config.toml
crop_scale_min = 0.5
encoder_parallel_block = false
optimizer = "soap"
adamw_lr_other_params = 0.0012
Rows from block 3 of the image encoder of a small contrastive image-text model, named by matrix and row number. Rows with one number within an expert belong to one neuron, the router's apart. Each number is 500 + 50 x the weight over its row's rms, rounded and kept within 0 to 999. All counts start at 0. Numbers have three digits each.
Before each expert's rows are labels from the 100 images, of 14976, where the router gives the expert most weight on average: "responds to" is what is common among them. Only what is clearly more common there than usual is listed. The data: regions of photos with short descriptions (Visual Genome). In brackets: how many of the 100, against the usual share in percent.
# router: slot weights (encoder.blocks.3.mlp.router.weight, 8x192, trained with AdamW), inputs 96-191
# up: expert up (encoder.blocks.3.mlp.up, 8x192x192), inputs 96-191
# down: expert down (encoder.blocks.3.mlp.down, 8x192x192, transposed), outputs 96-191

# expert 2
responds to: text has "wall" (28 vs 2)
router.2:539492575433456432509479446548420545496562600411513483444470433546481517505535546574447438535518488469498482479562441548500394502581506487521540600619518548515448473555469448516485511540505566492475521465458443582529572553517481449518508505498522512541562571439467460508545605460486514529
up.0:518525373459558404492480521503472502510414430423603541522487427489497500484479494486624484430555507491505447391498486518477510474492456528396453453476447543564510514452500550494607488495406555497512551550577494477483531479499545498494521473590482496527393567552534539435493483557515517598
down.0:476551546436474455493436485468514405479492473483432467471576595544494555550465489555449451502503536499463548568442440544502519517566547445502522442501532552507409502629497462449448427558541513586546515511410452458511481621564438500576543550492465458478509429539419502441503482496526356462
up.1:481477445526443579416491564455566498497509508459572459490519489501502561514437503456542579541534526474520489590478535524537462558584444558429443461416492475499563441552544460567450459478505569506514432526498542533408495496442466557542489574462509460520451408489473533574518516514491524516
down.1:550722466501531557521555562405431464548465529590443528551451528460463515473521469548459519498458504484462556448450456462515461476442609467558515489483473426437482458501477461488570524557575444519443531501584519458530443565515568485450498465526526502542430472520518439452522538429493467574
up.2:521555504457577482412502456477543457369469522530521453498530558525542490476399532491499458436452555414525513587478454450519509514500460565521481460559461541461455537503465539490559528477490609480573443505478613519468504416443518480563483515494596515495482537538472465565447501567529480502
down.2:452562481471569531494575435489484495485563414584593508537491502522449503501487442590548528472520454488491608548479518437535489539504467471494526516502497555558526537427426424482579462550445441586491541467526466471375545548609485543468393522511479555599460370445489434519545468470594490500
up.3:562488512504438426389453522514548573469516548486492455474436522460524439516539529497464503583475516546461598567528502526509542463453467418569538463557503520583455452497554416612451583465388481437476453541507521511468497574521515410549413410511488506433431508504463498503473433458511440435
down.3:505429544515470477512520473463425548509527583545481440557415431534449547570494484530513560469558499509502487487482448570514493510448491486462438516469574551462519478558500495530539552414592543566493527462516482442504531542477561588408535513491493386632595535597562427474499544519513484582
up.4:462475415471465505600462554523472492472455436489481507502522481436539591532423475452471462475535491470575566586523492532583534507489531584474494452456597463534537477479484464469472508516439536508413534441386472505502439526537605532592555466542517495470508585547508506524477487445586536453
down.4:543514486525552526508489516490492511514554425555491522544500517481563455513609485486488523548612523525518468459528545530420540477447524607513546499439537501487604472514512503553544513431479564456495488495511481398507414475523425540477489496542425438516440487569502482464477498451391516485
up.5:489467513462507575422447435457474522471463416588465547540525500552443497488535490488383566503496507510541474508433459491550447497485458456471462493503477483498548420430508504437474528487535525482510536490532601529465460454540461618457581561423499567538530401506508429499479521519594577558
down.5:422480502461504515569545480627497555500656510473521457435541548462464511506452506580470453472452456482461608514502638452470471537510505532546456575497455467484459417524518528373542434512613522527463550471554474579508506557493590353394546470558464518469488603473512503415509535434531486525
up.6:482390507483528538500427507521574555498503439496458459409502449478592526558432482501459487437525545403508518497507495520528521477460488508507431505521543491598452546393533575542529457461500390420492453496487576433404496498610482510524480570459499511500459489580588441517472584475427530486
down.6:499502398481509507529512418552433512500522561508533467506514501503535442382458416532526603501447495554471501453456534450496472492449528420526524557502483445437577486498546434457472454500518509573505507422378487509555541472529583522510501575518598417493482438496535426506488560548569493477

# expert 6
responds to: text has "sky" (59 vs 1.8); text has "blue" (41 vs 5.3); text has "clouds" (35 vs 0.7); text has "white" (28 vs 11.8)
router.6:552478469481504593448545475528478581518504451461566520499535485554497472530543510424643482466407559489477505528503467483571466503497564470523402523403501488551463430494589493539548564456495441495563456488447568421517375499545492461460497550543566450453470525469433541394447544553532463564
up.0:471469505473493468546452490509524486505524485557464548576478561444481520468414551485597480401527581465586511519562566414498601513521465487551466426535501535435572562555510467474528451473490395464531612473491434532488475549470547515478561464459408509348386552490557535441470481593532465510
down.0:542532413519597472441559479546464604549513501378564446550439500510528531463547536471483495535554446509429482483449484566490496480482516543618479494517538591553484477489556479553550477421474514469458487576458509460492523478448571557590498497518424484565542474421468464514565480445501552446
up.1:557475549515488518558450478553467522497472584503422593579511479437607554618527436493554476501507507445416503538447423387546536486543536534560528447525561570586550506526413457445530471515444384422564473458492592559489501567571508588466475413504456580493478457530528544417463568565492453465
down.1:473421403428513605431496468519582448493484381455466488543571539478530478531501590454460461582446508561510506546529554493466506442470590427508477496556468549517439547600401486420482533451512518437500493441509441342541537575455466514514475535545495443578467564427486564478625439514473526422
up.2:528549518485594612535379554492533473574484424486542526517562447443567520369552604525517554459472514526535503518473508511515497500476537462494565560493600472536524437532457561520478526523504453504497564427510410427529402453560510509460418532498501531399407519519597529512418532480486459552
down.2:502440445526436616472594503477418539453541569411408514471427478531506494470430526431657542530547512524538512527482494442474483518464484474562476531440554417531498544447503544554538449447536446487505486502490491437514503483451503529483424501463507452506558465441346455436535507566585532578
up.3:518486401533487456542423410538431494468569481489530430548542538685402411461492500589492554575557492511495486442495529442576469480570493413493433554536552409503438497428487470395589532521538477545542457573509499375480478579482491435551411503483566496490466449488549561530500563479438554440
down.3:485552572441492613492509439486598586488487526565447520500463489541497487484337436459502477467454514419573491499523498540524513572550491571513546532418443542508519407497573501454526573539497571508692547461551521536531444518525501560436557513449523328521422554534476463433565576458494483577
up.4:604563499488479597487391501465490465444490449431540547466513518495561502498559429461404504572556522479469518522408495589503468483538552505552529517580426489463559527502444437515473571470450585571474512494472415484458638452545535489520455539427533484448545549470486483498544547447414521516
down.4:479539487502443413470516526493519500537631431583518473537519521474418409460455466525475461488458525524513349538545506436544504490548496445440583452526424526476392493499484501477491364521441459444563450481578569546580506483479598509458493351462465414578493508555487545429491553498427509495
up.5:477553463410432488479575353461567461444527532455536407522526497496546439565598473540436400450433462396561556425446500433495488547485495513515515485507429496538514547533521484544528525547520472524509521512473519507543391441473422502506488498467446520444538496499404454618440502462405509452
down.5:529557577490485527511461632551457529440404522528463516463537476425510494540550519455582533512533489472361426470531515544452500503542491460547571578584588523432465536442456449537598472454560529497480493499523447592441471527570475568476590434528515456473385399443596549553523506513441499527
up.6:524470640551434461538501438533526512597452516470528519460376464508534529460480435516571630424493508514453481563501480503500449560506480506551503487553587508490443484591462477514480446488366408535467553535504460531421534425526510444563572541499476483511516469548496477505523517525431463405
down.6:398557465547425485396446589537490588575593583525458438502477533475551450503492474536532538489543453517512530449599534487393541428438536507494419530455517500540583511461463473581518539467494403442403370507521491426584500499513447523524431515480519526548485434574448502505488495427543529461

# expert 5
responds to: text has "sky" (49 vs 1.8); text has "blue" (39 vs 5.3)
router.5:427465548524414492493516514596497606536492478490497517480411494549445391589505467486513527593380479563517474546511495554449503581480489503495477438471413501535468473476474450457460439465549368482424462491477487519563493541572480512485544510568587424512492572479557521492617452468546513559
up.0:489470582576545491520477520514500565513511475565416492456521507420514473568388507539480509495417565463427527525485576569526590474578446500536560606544516432586534534480483496523517557545572507476425478496493506495499476490450530478570448448452469443477479369517478479396447579432446524452
down.0:457463389376484540449429469462502476531560465597463584596558525548454496482581494540523496477472531586508536524553399538483379434534523481539502465547419592600441498489590497515489477471476525520434586434440557454483494531502441587469534496474514456568555527447579580498514470483480486497
up.1:526544573473508533579467585560485512480527426490498542503477493469517462439591493453489436447472556509569569483628421530418563483482505508493603470473486534455567478528549502603413480458497548428464499442483464381513499364504465498561538506456514519473531546504442492500552394445487564501
down.1:366461537569511618496499513431409440514533544580493406521438455529416498400512491487483481530584584533472447504389554495536525464520440465535488451575548564491538518499496447490556499458505499536571524463460491581535510513398594551461471499460559501412414476542507464547558541519533531527
up.2:510501558532526519505548442471558498565480429573409569530421555420431542554492535465536542517577444547532616497454610580474542603500474508489515472592462505515497570583538445440483517467508454550524485484556496517483494486465559503522511497528513594574559492501547471457567535477509538506
down.2:567459413522520485504459471509447438461562476577511476474526521623474584553594491504508486518408515516547435531446441489552476430430533511501569480497554542524471349459486535479493512466457494506496515575360507545400478499560466579447447465529541534534340519501551626546549553500529472406
up.3:535591456442418536531477520494459537498516546488475500530534503507492458546524562557428474512548541567515395502315493479580577465552480465522511517506533454496493507541492512518479390533480538456543559477482441527493488485523460423467468433497570526497498473478535583446467536575354454476
down.3:504484517411439523466573521601581473556473509509511503461445476567531548505443472483457429524436545467425541572577497479471531467609540485482568483553471498538506424516510506542500508507589469539456608487525568423527504503555520506390439571531451510561577539489535501496530403472463526465
up.4:527515569534497506472487505556561524529501527523571522569573485425498534506456341494538503495482500620600470496501494500530429475415556459478457522510476542488542438504529468431587433625485465484521515552553574486500560488443525529403549574501546441490460431513494584488599511397481489489
down.4:557509473528496408462457522497547489468446508562504541513383474477442514562549541511589522555467466538476504574440460467434482566509527515451482492568412478551420460574464408557395450399496508482434465441475539495494534533552449559577527514519496618595521504571541488461499558416482495526
up.5:583541544552507499410590511589514486526529437513561530461530550452415529542457478597495536611545407541476489418561489490398461488549441499486445539505550496536498448504469587528559488494506464485519480568440488482528561533453515444577415568458539413514480395470430433530612622414512476461
down.5:460472529486394516506527540412529518560484540525375611485530399492453469464484488527441505423548482467569471556503594444492501509491584476483504500517481537475510402427490511538495576541476507514471534503551481576516561522631478520494508413467497480528433439433583471448380486485465497476
up.6:493588498451553482491505491448503470491461453434456490526501422440530462443506454438473574508464495498495485498613494478420527514462484504491429517448458521478435513475499470511492459509509476513463550499531477504505563480550474473506459489397491398611574402525446622414457420533478469483
down.6:492582610521521483472570633455508469408489539472504549460424462478582495439592528451592513417426634510442443526506509472512438460536561507456491426509598471473540550416542488476378469512501564506627431413455477553517463453536553477498468603444513622505545503525531439561434463483510463541

# expert 4
responds to: text has "grass" (30 vs 1.4); text has "green" (30 vs 4.3)
router.4:616558490509472445539466408461461444512597545454533398570533463489456550474558481546489479438519482493461531529557433417530477509572506504505506588537528489514470514588497501547531478552404490448587551536505426600430495604460513403516568546418422458560515539442421409447491590457429484549
up.0:413609467473496529555434478399498418412487508395419484503499465586505467492484564469528503515543424516567507521558568567532474510564502555483445501411561510506558592537534485558543455441523443567529483444527478611436455510454503514491498520508484375455490534497474471572484483448539427522
down.0:516511515480531522471507543509561509422437445591534489547565475474466582498448459544550463495463450552501540417453484429531622474425410496462564525470468533499520465500543488556448536558548595459557571523508502470501496536601453595434494533554443510553557510525564509504548559511471306569
up.1:575416364501515393534516525470438463475462524472533492547492556484458514491560507469462434486470450464528485411472428470475543562523473564520532558487458546512445559489449484594545572522502477507538510527604507478509447450482502467459415480450491425567519488508541495498489477441601505461
down.1:506582636448514584552442475449600505505491421498537484481451447517467466485460568514509486479474474463522468469484487525494581379505557463537424530494515504563467551483458490445437590507465475424490452448516548429524389546436450465492483566450443380482394545498501491536477625489402426496
up.2:522559470463543428471451419528549485534498597469402451600493488499481486485453434318547518512576493441467458562534408511581503518557473455639495495554510498536547527544489516405487450480465573468503492457547496512502457540498460468472492495536499433454513471408497560407502574549506484523
down.2:521585546539454552456610535465463498515496497534470506424573498489515488523487588448527489495468488433432637523518637479579420396466593588428532427539473553529446521427511432483593481518580475576499502489546489536550485483488470572580430492500478456513365581536478421472524506414426497521
up.3:530571527483557518512474412553492417542473627474522543452531451493455517538660486503440548612504504554439609485505544503581460550539504570524502528531458524493541501479474560370438508542443511471551484493520500466516443528463503570449543546426521589430520566440471544515556507394431478567
down.3:532402460479518509470522519453456545492314466519467508564435545511444498516450530513630464517513462480448489398511515424485509584503485539392514468469595490492534582464407463440615490623496473605501508553487473481458463525539417509570515491507439505500413465512595462560545418522527427560
up.4:433424443379560480538551399456452418472669430504499438495491506490504386530515533529441459417429435518536495410502441438535482452445495461561574502409624555532447445502424483506437539437533440452571458399487475465494567504484469603513548533495452501461586428497527489477523505520537486516
down.4:500520481668462452410413527486504485477499486476600594475483468361456475463436535519467472503433561517518600592498503524500549502430540511467437537428516446524456449448586478478438468509431565443530553491533501555534474520512510543515500416451523463528495506443454492534466520375422440482
up.5:482530541445508426498417539470499478468486531512516486535485530526530506440502485385507552423515537499543562518499523528508451461464515474551517563509425414522544509496578441477535418490488567519474602522466465470590429496487452403554502496408501477505545478511537533417529581505473553535
down.5:546489577472499463607545596520445490452484519409431486495512495489424566354481559470538524417523489555389482524434574570599480460523515425468468430492539426483448524466523449531388452468560615521447400483539431496555450490571485507489470506457395455452540505469515538516528449493527503581
up.6:447480513447491516448475596518550573524507478469534489533531538476503523501455422441454471465520579498584530523551448484526498492414431425444511514533555492501489470407555523542450536521478530550446415358422446444399509491419595531439500523569539476505507451486561454507533512453562552421
down.6:493529423428446475475516480492441392536452477480488511483480561514541505447451540483500551438510457582535543511454504532544554519349385520499494539483476470374524559475528487560467468541491471458491410442510537434518488516534553515485502445468477506533432602486446486459512458488392468506