A small contrastive image-text model, trained from scratch.
Training: soap at rate 0.0026, 5700 steps, batches of 128.
Data: trained on regions of photos with short descriptions (Visual Genome), 101725 training examples.
Rows from block 5 of the image encoder of a small contrastive image-text model, named by matrix and row number. Rows with one number within an expert belong to one neuron, the router's apart. Each number is 128 + 24 x the weight over its row's rms, rounded and kept within 0 to 255. All counts start at 0. Numbers have three digits each.
Before each expert's rows are labels from the 100 images, of 14976, where the router gives the expert most weight on average: "patch colour" is the nearest of a few named colours to the mean colour under the peak. Only what is clearly more common there than usual is listed. The data: regions of photos with short descriptions (Visual Genome).
# router: slot weights (encoder.blocks.5.mlp.router.weight, 8x192, trained with AdamW), inputs 0-95
# up: expert up (encoder.blocks.5.mlp.up, 8x192x192), inputs 0-95
# down: expert down (encoder.blocks.5.mlp.down, 8x192x192, transposed), outputs 0-95

# expert 2
patch colour: pink; orange
router.2:134114159122130112131126131117134148105127106112098173089134102165127121120162113097109085080141129157135089148097126134148131135129147181123171155127146074115156132125128129137127119082144143101127127155122165088106123087134090148145131071106129103111165109098158101106120104126117081165
up.5:150119138185139107129189114128104117141149142120094118135104138114121115100134157119140112138167163172128152116086133116147133132130127148110155091169131125150170161100119112122139159087079160138114119127133108113169118133101085143126101148111132166135158152153097143111150184130122110117
down.5:128140174104098118151101155139099119101074134094121149150124115168143161131110185139130130132140186156145094109135145111145159135107122153169115122099132158137125134105121122160098127154147121175072120130121147125116130122093106114124118119118135123120132148114093114141128105133137103142
up.6:144101140122159169131120163125143103144100118105130147149120163138154120149112181142120129098127126132120099156126127112098091137124152151100119147114079091122154136114123088220149140116106135087111137158123144095123100104099097133144097161097146131122150175109148134131126100100116095103
down.6:125123123143147122108094143108112097157153101167113101150106129185110132152151114146087089127115092166162114162108125103105143104129123153092118142148163156128109128122125167063122115122110123191146115138083122119135122126158141156092120122137131103113114163137137094108129141103112120152
up.7:153107169130118124081113135144165128087152068098102161111144119081138142113129124104104107148115092145147137137121173203116098130123092141102126115116128143138148143128119167151135131117149120134157112110130140139135148163113108111108120123145105143160174104163139130138155170159138143108
down.7:142154084121129149193105130146103097178146148135146143139131077125120141133140129131165116166167115162091141110146108047143136144147115125146106142125121101112129092119053130109083078104130120139120116100128091136116114115138119122193112139127171103119107151096113130152132116073118134121
up.8:210104131114138147154100143173152150155108119130114157134088073119147142109148106151130096112111114135143156167113076117143123133147146127100129138123120132130140113121112163183145135108122107105133147134136109082105106145148142116101121126094100133108057092155175155076149136132145125153
down.8:126120088113104110207106157142130098104139167142122186111138088163150124151134161116122144122119129156108075129118148170117087139122112139129118142157136120140116141126145129173091139121099124118109140124118158154133149119132139128171110150166123155101147143071153094159129142120160143176
up.9:102105135112126110132127154171137100115116171163186124095115094183130159201151102157132161103081112152149137130129135123102119122111107144116128118146149124182133126162099133143070131123157125119114115123108120112113129154093124111138130158113132141157159163133096131094106105143113152119
down.9:133130125127112079108151130100151153154136137134106105155140120131106136176124145111139148109148141153166140121134135131144125096138078130142144128126087151105129148131133094123142111175067147121157141153133116131141137093125073149109143102158112174121105151137132094166170131150126147079

# expert 1
patch colour: brown
router.1:141144142086095167176162105162131116139125173136129067164090093112190132151117115126134167112104136091106137090172137154104093131140078119127090113124127138126121107136119137098135115176143118128118122083110119153135147126119154110139142160136141140135147157129127147136129130161123171071
up.5:107116102134129153143131093149150156118099099118136104130103139128135148146140123144166157134152168141176115111105117132101136144135122100164152080099106126136088148121115121176118100132116156089126152104128112173125127140113123123102156104142110117131141142154145156150146095123129152157
down.5:112150139166123126114164180103089102164177153127144100100123117084136115132127114112096091153102119171090117141133098135125117081131132127134143125095144089145157128149113128130124147152131087080119122144117158154139095158122121123128172179138123099122132139113137106119112152109120123141
up.6:131111101096138145140146137127102161138120104103133069115138158143134119098114110121132113118134140142082130145127135144137118159124110177141128128093146106157145138104116138113114045120124140119139155106127115153092133190113123101172115105130183111134164134100139109126158146098102090179
down.6:114139144123126126113103125052138096123097170080123203099127135128115193112137142137132129129102137154153131153089129132121142116119105107132157182131123154146098117147137121157122146113112117114137110144121110097156112096121148135134112119129105145128128108164084146120151148137128175097
up.7:150096089155153124142120135096147087120123126145143098146115122120081134125118127148116117096119151128110128147138109140127147104083095113130162139116121179123114128146167107142131109143142114102103146155105130136100132091143141089148155117090108072103089141161137112104126137133141116175
down.7:130116104091140144157120134138097082142096176148148173138145157135130132116139096118137123218106109104092086137154159118119120117139186069132116155125126100107116108097138136108130120115098143134120143132128114133115127138155114101149136104153136165132144123138130126149131159115118134141
up.8:127102138089120142125133138150154130155116112130110125106115125116140109064127141138109174147125086112102117133131096109132134151164124112169125119133155149077115143138181129150105149149146121093150137111114152111087129126087156153133159137097147090096131164103130156149094146137170088164
down.8:158130130116127149126135137123113091125121158143121128092151091138133126164138121118133122087090138119134178120091095157162080140089082195114113093180141105144153094106061090169123087156086130077116159146127125161144157131153130121105149123135124145113157110159153130133156083174135162118
up.9:099150143105150101166131143099138119112099189104184134133144128126105174127138104106140148173129106135122137121140132123144143118117158143122125111119102075146109152132129135127110159093130132162161103102102109120132148141134154122140173175130145164144138138120160114090178140139100157124
down.9:133125143136166140136102055141133144139143120157154150131126143069156121171152113138121138161120162098115111122124147110090154158137096134108113172119119157098109122120117115116156128127142103140132147162144151144136094141107118100124139140164145127126143079112124129146156130158176179141

# expert 4
patch colour: grey
router.4:137145148154169160152074136097144137111090151112071141148121083134122121129148113096110100112107097111132145130107100090149099155144108108129139133122121129105080107156148109098179120155128076139121110126166131079123165065108155150115082148121160129111113120095193128123119146141142144135
up.0:114131134115113114164160106144161121138141137146137132138093116106111108154135121089118124135123116110168148118091157132176135145092138074151092149126115156106127087134135169092124177084114134171140097120148131140126136143128143147169147117076168119134107146131134114122090113130108130134
down.0:133151096110118137141119125112113124140145102140092083161128124188150125135129104158147133098153130117096155103153141157134127129148112154104091147121109090106125118163181178124119130150136117122118112146100112183164139137146135120106129113115150149116203144101141140116088117112170140079
up.1:165123130115135146106124092132150143079130123124100148171105103131155143131105139130127107178131141146200131108147095104095139108168135139159125162125155115176136142116131139113103134111122136124179157119128157128111140123133132162129148125121094128129107131124133103139100128180145129116
down.1:102158127110134108131129133115153108106111097119155102104137123156102159061149123090074111105103086138124109117088112131126129102143136152087129115108151143095132111106136089186096124138169138119122136115132125154100126154142112118159127105098156125153158125109136094154142142110108104104
up.2:145166106139144141109128109137097128074140141099091134155117119146103121122096130129126143121127138177139121130124123130163116111123134121113142142150152170089186146181147129135122119120165116095112125117128116122127105087125132156117108063125148085132102105092118098128126122189120159108
down.2:081097123151104149145134130125143129135123145137116070111146112174130155102166143098159138083155089102133121149124118170132120147155131148139106140163150144152092098095111139133134107135132069169108102134149146131090105149137174096182137119107119127103177146135152108129138095119129102175
up.3:098092122139117134140148151132136098139136106109134130101124083090179165089121162141092124121108143149093117126137175141116147124107122119133094164150088136093117132141159105133107172139126130155118129158131102151100110157162098145117150118116158134146116124141113172136093150136129151126
down.3:139129151132168112149131113117136160150124148098147143107129139125137082140151131138149128112153161073174141125083087112144112136126143136116150143160151135167148124105100133106122120147113133144131092161146094104141105121144116123179046133117162088104095149114169101104122133114159061095
up.4:106147131179148124157128088158118132093103097133124108129150111086163159143114125096169144107105137077127152092113137132177121134135186115141096139112126124120129109134127076129151123118154105141131129110105123137120103137158137164118093108149121107118125136108126095100120097158102122120
down.4:162108149119126087176139141159099140135163108113170134124132124145101122140145094142115078122116128132120126135141107160080136189166094115118159107137141052136127144130087115119135078156124150137113133125138142133134129119123119115128128108102163105144123133140108128122079161138164133131

# expert 0
patch colour: black
router.0:144081116173152136089129158114113136109103158142110087156135119127114077142095133074162108120137158094135122121128156088116092117100143132109126107109173124132067145131127146133157143128142090129127130123164149103160168134099175161156080178113158084146127145155120087155151123140115099101
up.0:154127106142137081112145133109161125147092134096148180095145155106104122148143148139086117140150124122132108134122115149153143138142137111131094146113109156132121117105096106175058146149159163153167165129119089151180131101158106113138163095120157146086099151140106148156085134128121105130
down.0:127125114131150142124101122105129163135147142155115067101082112144175131200121136149153129105126093127123142116142148117086128104133115106136142126118159133153161151141119134132135111150156119125138138102135124155136110135092172177116152143156070177141094161117125116108181121081121109147
up.1:131129163116156132152121122124162163102156139117067116157121125127124092127131125098128102115158140153150125093147095122102128137161144183120087133127161113140121103146117154118158136127123086151140156136135119124110139146127144110146154134115130129162115120138133150162126137152118133109
down.1:149068152137103190140091121140119131144128181141139162113129122123111105153107168101130098144146130149138103111144149123115177158117121127132144140086090152168115076163135110159118114121158170146091140121110129105137062140133093132149127133110123137120110097118087149105142138158116097146
up.2:182105109150140136146138156125140116142126116127083147125123093131089123132121143122131114101141118155136121152105100117158138104220151160128095172158138126139118167100119143123115100110132136148151121091160172143133105119137127088136127119134118095128091109105186150167136148119158145125
down.2:143112111124076179193096162107138146113095182119120118107098140124126115097112132153153129136141101153180108078146155146113160112121094080097096123112152140153132095122128106134130116097172125103124137141136137142072120124167132112163096092134106101159180146115168122132101139093113154164
up.3:180126089113141100132110164116148136117146092113162113137112093142100141133118109096131121140142110153117146126119176178123143103155144064169123088140106102141141163087125113121136181149105177105116150127152154109127118116128155141111132154120153128128123111150114137122147160168132120123
down.3:125129122125136141128111123143154121103112139135123145075105129109129103119165098116098097123140125093096119133184107145094153093159139147124163158127118105110109150144143108110088171117128124101116121139161089119134113070155129106131160147132131134148143170122095145172128107070148156120
up.4:112191107162106087138115105138125114128132129143106107170149168149125167109154140101128111113126121195148153126142178112101126127137146120142116163096126110137101095117142145112112144092159102134126144126153146108126135181110137110145137133110104139109130121116140114096126099148129156148
down.4:124124141128136129179148115074112102077097090146146127103094125120125140134127158151139118089094111094082154097177127084126082166120095122122106123157180154122167136136150086117123132129179135122101090162135135123141108109095101120127123109132137133139152124098099167154075142166151144106

# expert 5
patch colour: black
router.5:139100097175170149114119148117116161167102147105136086151127139120089134118093133114141147131105121136141110122129171101095089102124145087106142122114161104146096165098118109141136118109126107170150145119145102081131136137139139146116109112138140124152100139110141106107129112099093098097
up.0:133131123161170129120152114132115127115142129142106133128135129147145144126122137133139091143112134165148135103125128118126133096092138119136137116154161146129185158144151139128107172136145140118133130081157169142148103140105127117105136165102123119117128086181134097106101189173158104145
down.0:103089108108090160073164113135093114131106146146189142145141138153144132133106103138123113108113120100099056097140186136104090132103141110115078114138087138117081130093107143127082147151146137111163122125125094145150088127130146139122138103115128140142157155117139164136129095161134155120
up.1:091105134173138122132101114123133121143119099115138121097113163116124136154109174101163143117113133138099090135106165124124099154143111123168146113108108093122110102096130091107141103114081108093111110144149143138195123118127125130133104158144166140164105099096175167144134154117110142114
down.1:155144116131093104115135135118086143123152117165111131130121089132131147124159126129133151155084083137144098109147088126142127113151114119127101175129111131115126124110115118130094147145136120145129155180130183121130151104128108175130187099124122138176141097166137062144124145130135127173
up.2:131127137148139126118121121114115144078139129145123167130114148125133095149106148112119118184113116145124133133116184133122119096146117110123116153123102139123116143070115122131152140156143073133102146165142129132114136103108145153183143143120123134144130101142122141174122115162082116149
down.2:131144172127084167151158111137109088134133139128125121091164128129115094096119152099161140146119122119153128124166123157118142128084108114124105113094134125114137104087120136115128105126085156134117106123129144099134111148110085099125104130154113143146149119155170142066133137107136126115
up.3:089148100136177129090143148109130085084115137155088096119144105121087129138107123118118106135104122090127125181114139172108137113022117167157109112142101120147144101073131166110113135107117164162122144185123122101105069151137161149116087111116146116101152139123101106110137142142131116151
down.3:122139112090131124171096106150130126129120129109164111128140089097156122138117116153147086109111086157125125116131082140176148172131111090126127117125142121163112143165096132152107123113133102163117097054108110118122136088129123130168103112121133140105138126156147150152143146141143123129
up.4:156138126154151102134100127161158115110082106093131113162115118165124151136102128136124140122133130147180126119138224166114114130129087107159089142103102153112077115153128154075138163145148149168126138128090201109112122130069158105108160103120128154119145135135107098065106080113140134129
down.4:125146128098157130139107137133114137120154139152163181129173144129137112136168125121116130115135134133157102132107126149130113128128139130116116084124142112117222105127107134139112075125126161106128099139132081134137154150112169124161112107152132143099160108100124122132143118180138095106